Rows from block 2 of a small sound classifier, named by matrix and row number. Rows with one number belong to one neuron. Each number is 500 + 25 x the weight over its row's rms, rounded and kept within 0 to 999. All counts start at 0. Numbers have three digits each.
After each neuron's rows are labels from the 100 clips, of 14976, where the neuron reaches its largest size: "responds to" is what is common among them. Only what is clearly more common there than usual is listed. The data: short read English sentences (LibriTTS-R).
# u: gMLP up (value half) (model.blocks.2.mixer.u.weight, 240x160), inputs 0-79
# v: gMLP up (gate half) (model.blocks.2.mixer.v.weight, 240x160), inputs 0-79
# out: gMLP down (model.blocks.2.mixer.out.weight, 160x240, transposed), outputs 0-79

u.234:497478511485534507500455487462543520515475519516490510541438497513468497507494475471500503510484495486526525495530493500446489505504481454500531457483503482496493496475534515486472503503542478504530463498525476476477491446487493544509477478
v.234:481490486505498486505502533468485522517535512505510510475523474532524471505486475454437464498539489484549500515531523507498448535471500488493531484555482501480456516479489534471510497493548501515492482511522539533505522506512504489505535486
out.234:513496466521504490517496523462513500471487475513503466470528525488504524532502547481496516517536541520520528515500528515529515506460477456494514512497492515500530521534507492512535488528463457511490440522500502527510517543535511519517462514
responds to: voice: female

u.111:507475495477478545485490496497511461476509550521526483511546523491488476488516519495483512489545491464499493546481514547518547486537506520484507479533461519533495443504463538499502507460448479514500533460487522507502544486503539491545490491
v.111:489483539431477501483504501507524549496474471472537532496515502512481472480522465506515483492499487532486514513506515471487505515544527510513516488498493462490497501518514486502486529490478527470480500489488508493535519501548504499523511479
out.111:509502513517486527513509479512475537497500537522521496533511514489502537511523513543525462466557509490465521507454515547495483529513503480442531470504503542529501500476504498481497469492494516433475520508494525498487560498493495489472514497
responds to: voice: female

u.112:498481534513510459445557492534499496474486507528494504509499486491477508470487521496518480507530457508492533491537467525502528500515533470512491514547494513516490506513492502487513466503511473474542523459519516481509501491537492504517455505
v.112:478488501528524521498484511534480506493477527504497483521552534477529466473455507502532494533509486515514492501497524473523565494501524482481478493502479542501547518469545503457438484488495433514499528519512535503547483490500499478497482515
out.112:508505514492482499451510470494523486475500483477486492539485485485504511504524516588444493490505508538474459469527470485486449489472477517496510512479522463486511456497531482514510478473533470463521468499415468506470498514474533508472491477
responds to: voice: male

u.208:494521463535524496558477522514504547495496478470514526502486456502471520521528540504482494468532486497509497504510504503504490516489502478489520504481508483486523515520525521496507489507495489518527511505452464446513497534498528453484527492
v.208:466483483509511500459525500481521530502560487471519516494550550553519506518476516455466514551532525452500499493484510492512501525528538503532541501493519518475455484492493497452506493557490450508503517524475502457525484489512530471501496489
out.208:553519533505517532451487492480468512531505515493477523506500515511479511498452527506491524508481487487491498447535496482543536486474541464525508511483508478519493517471472464509485492470479508536483511498488504517482479499509468517495509531
responds to: voice: female

u.93:541516524494492517518516508515476496485474493501493491485464506478557527489495477536516506524512506477468517473503493510480451496527495443475492480468513475529486519541494464538557533485503547530503512484503492446467523485494498492489512524
v.93:532466526505505536471507495523535494566555482504514479456540509549511506537500483475468478511455515487498506493494484517479544524473496520501484498533546506527487528523509502506524508578457555527470496493524495535510522504492507478514518492
out.93:509438513467481529528530512491495519542508519429543501502490477538477477493524475485514502510499489478513482495502551550476457510494474511472490517500519531479522523488482527525486485533494500498490518512492516508504521501495524439528507474
responds to: voice: female

u.89:454547500490486523525513505488472505442486496469490541481505523489518515537529458518536512489483490527461463566502486517498537493490494469500562522512524476507529514484475479524492562468493488514496493488469515521496461500486516497462449538
v.89:500496491500478503448514471527487519539535483513528505506518520542527510543481457499477474514494563472493522536467453571463524510503501495559496520496500527524478541464506504502483492519470510507489465501510495515492522499535492493545523480
out.89:515509461518529481446472506503482499536500509531515496505533503528513497511490528502504497528489471460486560489474481562497514548523474512486447517476490532502464482517496519480451490528526498512502540516523526474480517469482492478542506495
responds to: voice: male

u.95:453514484495495529499499551534541511545537461515494535515506493563519446517529479545500490511512470510437472445484500506519483489532495513472507523505501467536492511449480515485488497492506529520469490513480507527475470485470515533537498478
v.95:498521483496511514517514527520536495517425503522480491478504503509506517526502527523496498503467470534496493456520487497511510516532529487533461475519477476496451521517483488532511507505536472476502530452467499554513532495473514510552489490
out.95:517493525512511516510498503481490508533491462500520506512467485460532488489453485493515457516462496504501512477494495504549520486495485521444449495515469533501508466532492486524462514482460433522504539537508519493515433519496507550528491537
responds to: voice: male

u.235:514478441527535509514553486493524524505506482485488523486533479550487515504503460518499495499495498523498457522521503511493466484487497457496483475502484522552529510477457496492480534531520486490519468524529491508475508473476501505475473490
v.235:476519498525503478468501460457507506474513484522531525457489521579491479488462494508482500517496493571481486520516490500494485457533463468506540565471502561508498500496461476527494471505516473504484487491538473512441472517498478502477482492
out.235:538502502465486486525501451530477469491505499503544480495495466521485515526480463516461510493510474447469551482492501539502538509501475529467491495495501521486482531494530481490541478485505474535517495484532510479493471503507468520562448499
responds to: voice: female

u.116:540512458483506532556518512479498549478488486501523546502527488461518530520542540483521504485509505516470473503534518477519526494511466505478533539489480523467519511498474503428506487493482494506458495484492484540502490486481497483531498486
v.116:544536515499504410508487473510490526506504518509473478522476515499520531533489520496506506487502477521497534476442551505485485471495525484461512461483492481466472536494596490497503491510498479497504517540489463448479512513528504509497516532
out.116:476497513543487505495525497531480535564534471492540531504466468434531491503520464498503504494524539488535489439545504494507476498461491514507545474480492497517484527518457489522480497490478471500501506500508514489518466518540482515505470495
responds to: voice: female

u.199:496484482500542516457458485497546510471477488513480493442498502488507503480508497462514485502445463481512510483538479491551476497507468496532453439514447527501507448466513525480480489473512505513509484460542482499522514499522532485519493469
v.199:510500480463504508516498487521514492523517515468528552515495504527513477524487504493499494507485534494517526473505479540497495520556513475507457490469462469484447482522488518453483475474519480522490476486511499497504515537493510497495464467
out.199:475486526530505479536542460514455488500542473513523473501485444485485512473478471509469494502549502513461485532454537537508513504521495493539512470482521499519524555520515464507496487544554551524489480517510491492472514476485487504483499517
responds to: voice: female

u.86:452466536483477512501518472525495494486497484516551488509470510512507477524470506531481489502502479492499530514521492481504465498496573489500482493506460516492544519453478471543545535505495528505472510526458467489496502480498529503470535479
v.86:513538551536451503532493432470452513523484521474525526482524521506479531496505488517468518545480547500486478509493496455497479498518507521497505469521516457520491495530494520509526499439519486500491474494506501477551491522464519502474469486
out.86:512514477476469515465490536489479504488518500490494515458513491519523484520463459464474490526520505518542491508500491505527514501500491482532488487513526528438500497517529511478471480550506456527505483453518517498474483457509530517499491533
responds to: voice: female

u.127:513493503468501477481492516507512495502466483532525490521520543499528503553533472503483460515461532500519505518476456531522471510502513493491489495499485505478481502518448486485505511499493485454516495488479499500526491523533504496470530482
v.127:546479474514465440464465484546504486476508504518492512504475501527534486496546477516504495539490492519514488461547554499511516522525528508512533492506444511486496546457467491489521488471537434480517483485472496520481508521524482548510486451
out.127:513511466475533524507501457473458510483508492517512523481460485507508504528420515481491481519536477516486497475479472522547541478491488485522540533516523498442535552502500495534512470484481448470490516487502509491442488487495502523489540465
responds to: voice: male

u.73:527495506513510480511446525488477511515507485497479493517494534519532538463466474517509554473544501535469497462498475571502475562505485485539482487525466498528465458518514495529445447537506521528495463486491488486511494489464494547513511529
v.73:494531461438504517529521508484482528491478463493462510505479535503507537480459531486508497505487568502517519495544491506479503528501480490483463541511466508486484483540522500507530481508502477556466529510504512508497489493520517494468499491
out.73:437495501477496523517549487527505498515480502441457530521522470468482504512522451543500528533523499527473531496456496523465450506540498464526500504495529491504508526530492520462482495463467466484496477511468481499500496490530550531461493491
responds to: voice: female

u.78:475519428523485524515484515478468541486456507536441499491489474528482496529495511548496473505486511439492499503471465498511512456505474459552474538498477526518503512452525527450530501474484477489509474516470533508500522529488489494472508521
v.78:495525495494464465474492488502534503472525456540511472502442536543472469508522516491500489459472548496562487439525533487547525478512517503541461512490486483501486526499454490494508544470497464508499481482497498484486484486500485539496498480
out.78:494490498499465542446464511491435483478516494488497535504541504495471501450491503497492464497517467488481548479502513525522498508477486482477525488489513515509498503495496460544520498519475467475555499527485466482535518554538479465530499522
responds to: voice: female

u.133:516511529464505478522518513483444487519500482501481501527509529510534497491538501507478564490497504499440506521463455543528481505470502480500568497496537487525497485521542500502548476502485502485486500522509453538479505445527497530487504470
v.133:524449504512523501456509506535552544481492475498543521495496508484518486478526482508552469503484482508514540551501545507514498499498486508494536514497495469529523551491538441502479515538492498494479480509469503489529491502461499492515518483
out.133:521508507463509502464483519495481491540516486518511525492513461485506535528519450526503510457499500483523558499494513508491510461485493516473536484549487533467455518480479501469481507519501514464519451524480500472514520509467499478480515475
responds to: voice: female

u.92:506492502519533534489561507483527510478487533522503515473518502524493516516496533522539518515524498497500568507480496509487527481483495535533506497518531481513476493509553532509507515480557477525476490500521492537476497494461510495494538528
v.92:528514501473517532508538495462503504477498448519496536484522545547481433534464543550495502536499502552558504484491495493508523489528503463523542514532459461534495496479499500498504527496496485485447472474512510479508510546464493520490503522
out.92:477471495501534474469496509531483443515516476563483521534456503485540516496539462468476494498493447534472479541495511543509477532452497524470500506512470523491524473507480504530498474479509508457503485500491543532520490527505478504535477523
responds to: voice: male

u.220:493542481484537511509475480500499534450495446476493486496504469495552502522464523462501503511486468505479527474476501524522495495446498516514440486483486526480462475502479500424495531522512458529461499522497507508481515502509490502509551478
v.220:498464537475507457478488523481518493532482511525519518497508522562513529481454500497492477519528496523514522525477498509419436484534492453471543533444510494507500429526511485496477500512495470499498499501511494519477477485530470529533525494
out.220:522507497509541471485551451508499538524507498501492492474523498499453506471506481515508478506512490496579484525515536509521487498531491452527520446526506601513503497498471526489484478481514491503511536526519550549530499497487503535538507495
responds to: voice: female

u.82:497528483466515464507499488477522504517492476493438503511567546476531502513505507513489500486485533502474507509485506500472498499438476482487508507491476473492496494499532466478494489472523504501493487490465511518502452489531526545521500475
v.82:482518556518466498496500496512532537549503509497488511493482483479509497491479477498495493505516495471479497481547557484520504467470497535465513540474449476535540467513520484546501510445469497492467514496515525477479482470465488479501473525
out.82:504548524512452479479511510517516501529507479503465523473495474503531495490519509506507496488512452466511486500495494531469526498537494543513541477490475515426468491510506434498472428506468505422482514465500467526491515475485444465540493518
responds to: voice: male

u.0:514492499454504499507496507517492538506467501515510473552476486452505494525485492489476531467509468497558502472516482548508530489487496512448504495544488532485532519502502500507482542525487523531480537536490485508515555511523493501474509496
v.0:476482470494558426535536499486523524531487488459535486450477507519486528513498504478467475495488499498536491543508512524509461489495496555531503502502520498507523538522496513523529503476509496526538514528496474537504491534557475487531497497
out.0:544524486476471463535521477480488582541535462509522475499515543507493510544462505480509513507496529501488475481469505492490515478503491469507487498487539511495548546558472502493521482503477495469480502507529523453444509464481488538496511499
responds to: voice: female

u.145:484475446494492524512481557477514477505482483492433495454494489476542488484496522470525488495499477496488505501485530494490477528520498493491530486536454540534510502470512529548520520499504505490522498502532475485515496466470480466482500491
v.145:498546538460515534489464500482486555518474524508492555485532487488507455466495509476509500492464514459508525491493546517442486558520492441487501521498461491505452483538487564527490473508547462486480493507431481489477503497544538481483462496
out.145:519473503514469476505521431496540499495527508504519526499487477538522508453544533488503514500493543538477518518523511499484503547483496490489519453483499483472555492455498504478474464488511466512473476541531469448529486498518538476473477519
responds to: voice: female

u.126:498523543493511532538490494493495535509472535487519479473477480515483519529569486481505498511494505438501518484506464480527468484501492492451458483521468528497468437485506517501464534462527487518482456498482543496555533484459535515463520467
v.126:455454537512517487457505517500492520549528490508533489457500539502503505563481475467506479503486501493541501505483473532474546510461474483546484526519505523515504522489484498524476509564463534543492503484480507507511503522497475492497523517
out.126:530474482567469528508513482512513473552503537513510503509529482479534498520498493494446519500486502509507503466481506482482480485493459528495459528441490511499484499485488527454502455476508513516485475515487493476523510509515448529511477512
responds to: the word "is"

u.140:486513516495510479494519489514511473479504524498482486474455514510500481506553491485491519518511470504534535502488456511491514535505485488494527527493507490483541506502549469509458492463511491501494511504476486520549447521492548486465484489
v.140:478474475498459506473525537511532502497475498475502488496498476542506466433547461505500489535542501504524465495520520480491453523515548490517563504510511512521515498497492505507519532512506519512494501440515475518499494496465465517504546496
out.140:480532484463480469460463541482467497495521482512518492477503486474476525502512453503484462487541495529475503467495515472497512526482515499487524504498481484459512539498465505513517488483522454469477495465475454511490488546483430473497523484
responds to: voice: female

u.219:485523491498477552484503507452502503513462465497520482468482528507538548487526519513519510513495504478472466490572491494483509488501501533518491495490539519522445523526479544539518521541522485494516566498464498483487531498503551465497496499
v.219:534518514502481490457484485474495492532480528560536573507465509515493509489514500502530517474458488502526550487512552508481473489502506511553522527467515492487482524512462511512499482488520526513502509457505514490439521489520487504470520513
out.219:475480506505498456544488477508530525530495513524477542530465549511504491485567471500496496481455473488488478521512534502506531452491481433498487552492506523481495487477514466495487485506504473548471479534504521496468502442531454489506475525
responds to: voice: female

u.207:510523501516495473521497465495505505476501511487513497485511542528507518528462495477510451514450514549483529529461506504503487483493517532503524466462480509566494506481503476485547506484529511513514545481484463509500506481514517482519498484
v.207:492487493483501514477528515507449478503502526498487507516483483515494466531509489520497427529481546508526459531529484511535492524510518517534512553534471496470512469527457506510529474465509492454510455521525469542510510498526524486524524485
out.207:450462476474485490503467499508536504491541492469537484469490480471544498484529494522475479487500510489476493508500505517505507509549491500557537531489476499483544532495525508549496506493483542543527511456508519476474489461502505498501509509
responds to: voice: male

u.227:494529508486474513543519504492497526524503542517457494544497548507515511523509506494495472501525545490472500535516473516533478489482483466507516530517536528484494482475535508488514483528497505485488489494499502523461487471518503511564448490
v.227:520482563514523504511494478516519483478503496511473469486467507466498497517472497521518481504452504549520561487521531516468462476474514508479495496487489524499538521491528478522511515522479487461475490524505476474494502500495494465530511480
out.227:473469511536465519483500507498479485493515556550529539495468498534518477466492488520501474480491523457514535469498478518505485519492496514500537532468477490542481472491459487516508482497494543467476488530506476518548490513469448468504488486
responds to: voice: female

u.109:493502507488503492489506502506514491496525516529539486489490500513511521497481524511482523508504447534506523550471471476502553514494486550507452483497523496501479473478499535532501506476486527523483530495493548520480472507439494513487491525
v.109:472552553517485493462481574481495482461510490498547542478502521505490525482523521477496519503477544485496468474484522500501528486451475474488496529533483499509480548534493534487543515490525476477509499500497498518513515478524505488480521465
out.109:489522484515537509532509502493484488508510495480484494527478509499544471525564517461500560529505495559507476544475535573502483500452477502519502509547544500487527511486501518502464500485523518489496508503498521495495460463488514513500519486
responds to: voice: male

u.123:470476496473486477569520524489514502511516490493531509510475519512490537523471484521511529498474480504603529490505520491485474458539489480519524472513496472469489488485512485550505463538464495472547484536458500496506528508514501507456491475
v.123:468541517514474532474526515484537501482544481511500479494481530498475523531498509465498491531504473535490484457525523541527575513510524506507508497489505528525479497485510526490499470492543443511519490469510509438498505533489507512535491518
out.123:501533497519496554431465509499479494500483513492524489497547542529466482510489493444500470505519509486493542484547491492492512466520424471490507521498474523499549543510478459489495487518487499484497547454503485481490463499481450522502464539
responds to: voice: female