{"arch": "gmlp", "model": "sound classifier", "dataset": "short read English sentences (LibriTTS-R)", "train_examples": 26041, "gain_aug_db": 6, "time_shift_ms": 100, "n_mels": 40, "hop_length": 160, "input": "log_mel", "spec_augment": true, "win_length": 400, "targets": ["voice"], "num_classes": 2, "norm": "layernorm", "mlp_ratio": 3, "layer_scale_init": 1.0, "subsampling": 4, "layers": 6, "width": 160, "label_smoothing": 0.2, "loss": "cross_entropy", "residual_init": "none", "optimizer": "soap", "beta2": 0.99, "learning_rate": 0.0028, "beta1": 0.9, "shampoo_beta": 0.99, "eps": 1e-08, "precondition_frequency": 25, "max_precond_dim": 512, "one_sided": true, "adamw_lr_other_params": 0.00071, "max_steps": 30500, "batch_size": 128, "epochs": 149.9, "lr_schedule": "cosine", "final_lr_fraction": 0.1, "warmup_steps": 3050, "weight_decay": 0.1, "adamw_weight_decay_other_params": 0.01}
Rows from block 2, named by matrix and row number. Each number is 128 + 24 x the weight over its row's rms, rounded and kept within 0 to 255. All counts start at 0. Numbers have three digits each. After the name is the row's rms in percent of the matrix's.
# f: spatial gating (model.blocks.2.mixer.f.weight, 80x80), inputs 0-79
f.1 090:135169160148148135134098112077099146123157159132093054074099141116119131104101125110132109099123122119126167153149112141172146117119101121139155142134152145143135107110131121146122100132109132119102101130147112162142137078087098122121099167
f.2 103:076126167159106134127144166115115127113135163162104091052063084110103135148157138133122127092121099121118134140142127166152144126131121134110126142144119130152146103099104127165135142132115156133109092152170141133094142123100106101113124136
f.3 098:059072132159158123142117115149138093098116153183189109115081085084119144103127106113134142134133165132137137147134138134148162128128123104127134123137133125134162123107116125133151163161100122108100124133145123146177144145084119119120114134
f.4 089:087073065153157140112113133139130108118141106132168149124101071080111076108118109140124122136156124147164125131133129150120167166128155132139134162140131148142163144115146125096111135159144123126099109099157113132156096114098103152160119141
f.5 088:120124095110136166117086106115152152121101109109122134149138121073082103115128072108116128113112125124110089106143120143120116161168181129099089116140110124134107133131110103120131130168131121119132104093117093114112076102149085108170160122
f.6 096:090082096083101159162117066062101155158123121114149136143109119131104113107117104088116106119143130152115150120133157145135099111127171125141115140150153092117109133171132150128105125150140126164149157157106116141135135107095117135156123103
f.7 089:105099085118103132188227136073095119116108115091122135158131120123101113123101139087116104112111124147138118127116103132129101115156131173125137130132134133147153165120139119156144149175155118149149149123128143138147132145133136131155159120
f.8 102:114131087087105097124166170157059092087098120108115121150171146124110085105089099127097096099114103124112134107149127127135128134131164145131122101104139131163145151169152135164150144145136126127118116144136158157114111144112134095133156127
f.9 090:144121129112092115109127182190151069090090102127091093126143159120116141146108090112113115120122127108107127124097089110117150135126141160162143155109111119141118137123157157153126155169154146116115114117148137115092157162151163131115152102
f.10 101:094125123108106076092106133169200162092087079074086097095129142130128131131104109122127093078104097118129148149135112131117107125127140153147117124118134142148107122130168126158152122130122132135121125128128158146147146132086106137113109103
f.11 101:083120137117110101080097111128160198139100079081088106131108126148113148108145126110111119110129122105139101092127126110121145115127122149150131152142137129147184170146138133152157168140112120151159116107084141150113146106100117132122126092
f.12 102:100109093108123107096061075121127159209178105087097112094088144148147137124119136113123108121140111126112152127123131166123120136131087128138128100102113105112122121132124109113131102129127138170163146125131144135170159134111124111134152134
f.13 100:132093079106104103109099078096120125187206167118079113131111112097166146134136111114122112132138129117107111141163141159159126110105108096114136146138106100114113106147126096107111117126147124132139160161127151126159143133134133159104141136
f.14 093:118127100116093117123141099078088093121180200161119056115114094111124128130161113104101112110127142133137132158138124118155122114117141103098119084121106105068138162156147120130117106108133139122124153132123146136154124147116138128103123111
f.15 113:160139116107097099110109103086093112128131215207168114082120134135090098122102131140115090107093108112134128115113142137161137124096101113125098121138135135126135132129114113109105092116114138130106100121114145135155153134141144134151144145
f.16 110:074098100121126097131111136119138081104121140189192176137103106152147119105120095116131109088101116133131141109126127123126149160148104091096130118108106126107087125123137136129145150093108144143138162153152142087159165145137106125142149112
f.17 092:116112112084103111090086116124117113094098108160213189173096094099140127137124136112105104116116154140157167168155118114117142135130132122141132114130107106134092092123101119141148129134134123131133144122140146101165153131141126113128164102
f.18 114:101097093115101111100091123109118117107080113114149186195177129128131156103111146122116144113102090108095129126167147108111107103156109110094087139130139117110123122083108151133163151142173143139122141140113146136112135141113120110113156124
f.19 101:134154114090113091117139082088117112092082110104111135159172123123093104125122120142125137136136130092112076127125135118114092069111137150108135079118110108104120127132146112129138125144129113158152138140113181150177140138129151122126180099
f.20 093:163136143142116092085094107094102142126090094085113149150204192116110106133124109147112108102115131113134088091133156165143149134118131131138133115091106108120111124108163134127125134136110097143123145154118127153163148138116093152116155131
f.21 101:152147127120078115102067120098082096131099102077123114137148165196138085119141141129166125140136155136139128135084146160158128098110081146160112142131127141129112136138146145129112134132143096122131113120082144110131159141121141117124131089
f.22 106:152155135120146130125118097115093117117118110082086101094126165189188166070093131114152142134120127162137135109103089138156157129124107113109112110117108132104116113133141145163161144155162157171138121140133139110117118157147134136140156115
f.23 093:130149147164141124128111081090109101114131125116119118107102079128202199154114122130130119123109100088105115124154126118149135116149123166114160168127152169168153119103125142153137138162147124157112121149135142123087123159114144133142136154
f.24 102:129151142139115133128152163096087100107151114109088066120095124098130187171144118121105080107149125117121102113084092106106144126126122119152166147105164154132158138114141122132134134126169169154134138126117164117143132113123150098100153143
f.25 095:107146155174140129114092125127104093113110159145123104085098118098115151225160129096085136125108123110113102135136144116088130114126107133129138149137153130117155106141122120107114116101122101120117089127124174125133152157122159116126176150
f.26 109:081086124132168143125123113128117108076112136139127123110107081111084092139192181180122096106104114101126107111135094117110127125132105101134146150144109116124128137163157124110097085109164143128120165154138137116149145121111130140155134142
f.27 092:121068103123123151172134126121125133109110096153144158138124120091113073081149181178141147126106101092088078092118139109103110129132118095126102131158134137106125135146150110103107107108143127148146141141126129139130140126142186093145128125
f.28 118:118087083092109132147150126131127104130140143120107098130166116114095111105097163188199165127112117106074079105087104100123116107110131144111129136142115117092106106134146159161133126111101133101129140127134142128141152134150153131131114156
f.29 110:164088080117115111108133155158133093098087163148128122120117159146111095083089091109171190171128084117117097108096092119115120112116127102103106123124126116109122113115129146141123126115119149152151127136135148125138161120107163125122143170
f.30 098:122108110113118129120112078119122134098106117118152133128124115153129081104125096094115182181132106124086095093111120087074089129119103103123146146144143136174139127122137142156153181138159106151139117149127097125139161138134109094100134111
f.31 105:126115125097118140156124117109097102116147113097140158146118138142168153098087085076104110190196146099113085105111088110106110097090116109116117104130122110106130117108102133113124143118121118124155154147127131114155148119105137171146139113
f.32 104:131120109130104081118134121131140121098080087109116113114097075091123143142132107122120100131140185135109124079097114112104097096115130118144123129119138111100133133115122129124140145157159128116170162166115156125151153156166164139143196122
f.33 098:122131118114128145112091144113104103130131086099095117098171161152133127154164132123136111114138189170142082121096127107124092084103108097104089108111142124114113144124118123117134131168181131147174159168134148106089120135125141113125135136
f.34 086:133125142093102089091087120146099124089127110149091087099119111120123149137125140101119111113092137161213153095111081146107173163127104122104095114109138113124130112137135127126088122153159134129153123128104158124114118112118148102123141102
f.35 090:101123151134115103141137113101124106101079115127096119082092111133107129119118141143143140094102142125192188174128123107140115114152121132133106099090131145117104107096120145134131077069120110120155115127087145124140122107100137108106156092
f.36 092:082100117135125124101083119121103096078113119122110124121110113136151145163137104152147117126111125125131168187151093104112157100097116076087106131115134155159142121121156152131148111121137103118135117073092135146132085101096093123117140115
f.37 098:116135105129130106125115124143114131105081073127153142133096098118126129131137175187145108150136085109119104184177132107098129120079141106116112107112114098093089093117146128124126140150157110147142102110067123111137157122132123130104136116
f.38 097:079112134097124149125134122114147161149107084103121129131087081096147148161126115128131128135130134119115117137180222163104115124107103138127150126118131120113101096098114151103086118142121120113144154135118125130130113103096102181140144108
f.39 111:154105134119119145144117136120128143158131106111102138129118090090097121156147160094123144112131128101104131090099186175147124080083112096078138127129124131122096099114113165119115097091107103110109099075117130120080129127104146116119121124
f.40 099:099124110110091118130148151130130142171141136116113120134135106110104081116143111109132118133113137170142158128080097179185128095094088099098108103081088124126095111103078094144156091111143124141125147138143115122097118146131138115136106124
f.41 092:163143150143127126110139116114129099150122147130095090108134121081090105103128154101102074116129118143128163160140102115164205145107076088087124113129115127115132125100089144103139157106120149126159138138127104093120164134129151122120141133
f.42 109:130106102115142139111124149157170133129129156148133082096126120098115102120124127155150127106110079109133152149130106097147185194133082072086112144114125122127124108117121126124132177100122159100117125092139090087137150113130144137134119114
f.43 092:153123126098093135099077103132156149134152166158154129099115149107120099103106129101134117124120080099110124143181187147122119168177142154120089089113108136097105136123140105120116111084119152108158151141136129100105141108129133100117131117
f.44 102:110094126111108116095134114127150145160153125126144119144108110097121078097115102116131131108092121112073114135160151149124128153175183119108081058101120134155129120135126095118106130130149102104126116106077124120114130116125116077105138143
f.45 095:130139102113108097127116144114152134166165150118138137132101110138116125133127113147130120123097093096097104112141119116084075096134186161133081079071106113104111127155150123152163162159173137145135102122117151114135137112095121148132127108
f.46 124:132129129142103134119105111122109125132119112125130146131130130124122098093058107116115101082087150136116087106093092117119102111135160157183188128130117109113116171117116123111102135106104150162172135139118095109096092102092119129124114155
f.47 094:165155110135144131170132137122121131131141138121130125146162149128154176169159170130103101112126170132098120110117143143157133164126124091164188170119108094065126150167134105135111080103115127102104107146148119122107118117121113108104112123
f.48 109:117113110123128111115114101135125117113114138131134109102126147125114120130108083094088133159112105158154123079085108092122113108127127145152196188149122121116147119138134124139104124126080105071146073109106108113090122124156131122156162131
f.49 096:165145151155120124119107116139162137144131164149126138112117097138093144124091107112110142180126109117148161133095122107106097094090098106091103162180150139141153166135139137092147155123116105080098126096119086132091107097100125130128119121
f.50 102:112119110097127115110110099121123148152132116150130134153130118091120104084110082103078063096115107123112144120088076093108132123143102095135093085148181163153117112097122170162127119114119103113119111101143116122121131116116111134118124113
f.51 090:156150157132103125116115102117092125125129153141139161148126125092101094137127121138130125120146165106095118144124122109142136100064081092111115102123163171178185161113130092109125106131128120111120124121101097086116112094129120135113081100
f.52 089:085101131121119090120142132113086102133123111106124139123164152163134124108132123124084091094103086140121115142112125110086120126098100088091065101133142160197160116138090103141111126135128104130093109134120125139126112149117107156112156123
f.53 105:131144159144137150142141119095084107120131141146133134129134133132130128114093102097127176122085124118104143138138131087101111136120125092108089145117097106151178164101102068087092121097101104117125111130137182138135142155134160158136174123
f.54 096:138111111119142144133127102124138093095122110103087121135113127123106108171150138108112123110095102102130130116117143158151138166166144108082059094147139122115202158149088117130122108102096105098143121094097134098103128140122143114147143107
f.55 107:147141178139144132140138114123111091109132127125122104139141097125105088122138122137111107115135118145129133141113122089120106129117137146113092088047097095084138182174156110123115093151129106095101126121098154108133097118147149104079144119
f.56 107:131136142108121144163156132120110097135157128139128111112142163144110108136130121134132134151139129134127107085112145151139129095105111146131102119099102100093114152161185150132132121101113155059108094128125115100058089122109126082087111092
f.57 106:125107148137133125125137139159144133136098115108115119114121138168094109084071078120158137129117120126152158151111115118104131120105128154133136125097095103125091118131183158149065084103120132109098087126145161168133112096115148139124093100
f.58 107:154157138142138115142145144165123122119091133144118136110106120139147140112115103123140142149138163140131120149141121123130117132133100140120135110100111143099073093098110192165130077088086077100123104053125153116102105114128126088110123122
f.59 114:104095121129135139127141150138146155120121107127144161110123149128139134107115093110108120153176128132115144109141174136112123113113082105142124119114111122100091143071125169171154120074071100082120089085083121156131124123127136096133106130
f.60 124:104120097126114128129147133117130140121138125119142128116097113146138138128131119125138159144122130129154162148134149178139125118165124122116129124095083087104109132140139142151178167090067097065086088059119128095098123118128130114112111099
f.61 115:088096088092098111114112106130132169137124120118117126133116108114129112137131153122111102122118141151159141141166133169129115116109124115113132141145087095111121097137117133141150191174131121078067088096099133085075103128107118123127118120
f.62 114:096099105112125147146140115106097130139139140102102151147123106128152172158151134106136127120109125143108108129151141153153158139124108119092104131141092076108094134123133123128172160166121120098098092113099122066058115103162144136144112113
f.63 108:118141132088115134117152126128098104116128112134134130166157133113110105133131167130145134133091083108100102102121102123151146176151138157152135126121133146140130139140125106140176144161212141120147108065102120090098114142157129152120146083
f.64 131:100104114109109108082089109097098092106109094095109126147157157155114119134156141160151158169156140115105085104138164141106114120152140123121123113134120113104123106120131127141111135147137158171144112120129154084059089084122124119111144133
f.65 090:131122117100137130131119103114100088069082097133142108075120136127144120110115148153109080108082062096116133132135138098128099126100126121152133148161156155167144136139134119120155116154117135102085101119137118139141142108125095160169119147
f.66 098:135129146104098125111078101100102108078125115153126110131140170173132132149161145165126133120125138145130158119115132154155139105139127146137134137100135107107088080080118105121101161097164135144165162161140089113101100110134122079103142129
f.67 099:143106152114148114063095106121092112132124110089110129113137143155138124142160162126157153145153124160155132122116133124135118110132117119133149137150124103073096126118112064106122094081119118135120144169131074152089087116124146117086147128
f.68 098:095106138160146150127136151126114085118111108106108153151115121148133120133125131141143150160156100123119167139139131104137123156152154190166135122133141103102115118138146141137128099095080143121114104139140152126111096088060120061089155141
f.69 091:115114115112078111108119095117143093081113115171116127166172158119122114118112134127127131131096114113120131115137149186175140124148135113120127156156106091113145128105077084087110117118137125122068126172170156122104113129125108133137122145
f.70 090:141143110095119118138137092104110111136109156089115085081119142145127120132112145123108123094126100068089128099108138148137149130105093124115133114111120121078120102131129144157118070107084096089081111105124169108119128096136157141112145107
f.71 083:118139149115120091082095098107116081106133133147121116087071111148132147132129129129136110101104155133122150117114117135140167156150120091124104120156134103087111112098115083124123083080092113080120137136144120106138143097085109097101131115
f.72 092:146134160201191164146139123136134177152151125133102127150130142144114115125163154093097092098121124112133134154134119098126106136139141113102095103116093142147124142149165149099106123109140137117161134127126078128096114156124151147123105179
f.73 101:115117125132126107072080088123135132152115123135142135142125136122130117099123107124105115104082122116139151165152111111138151133131158142147103129170149129135148154120141152135136132128113120128139158131122168129099120146068106089061071063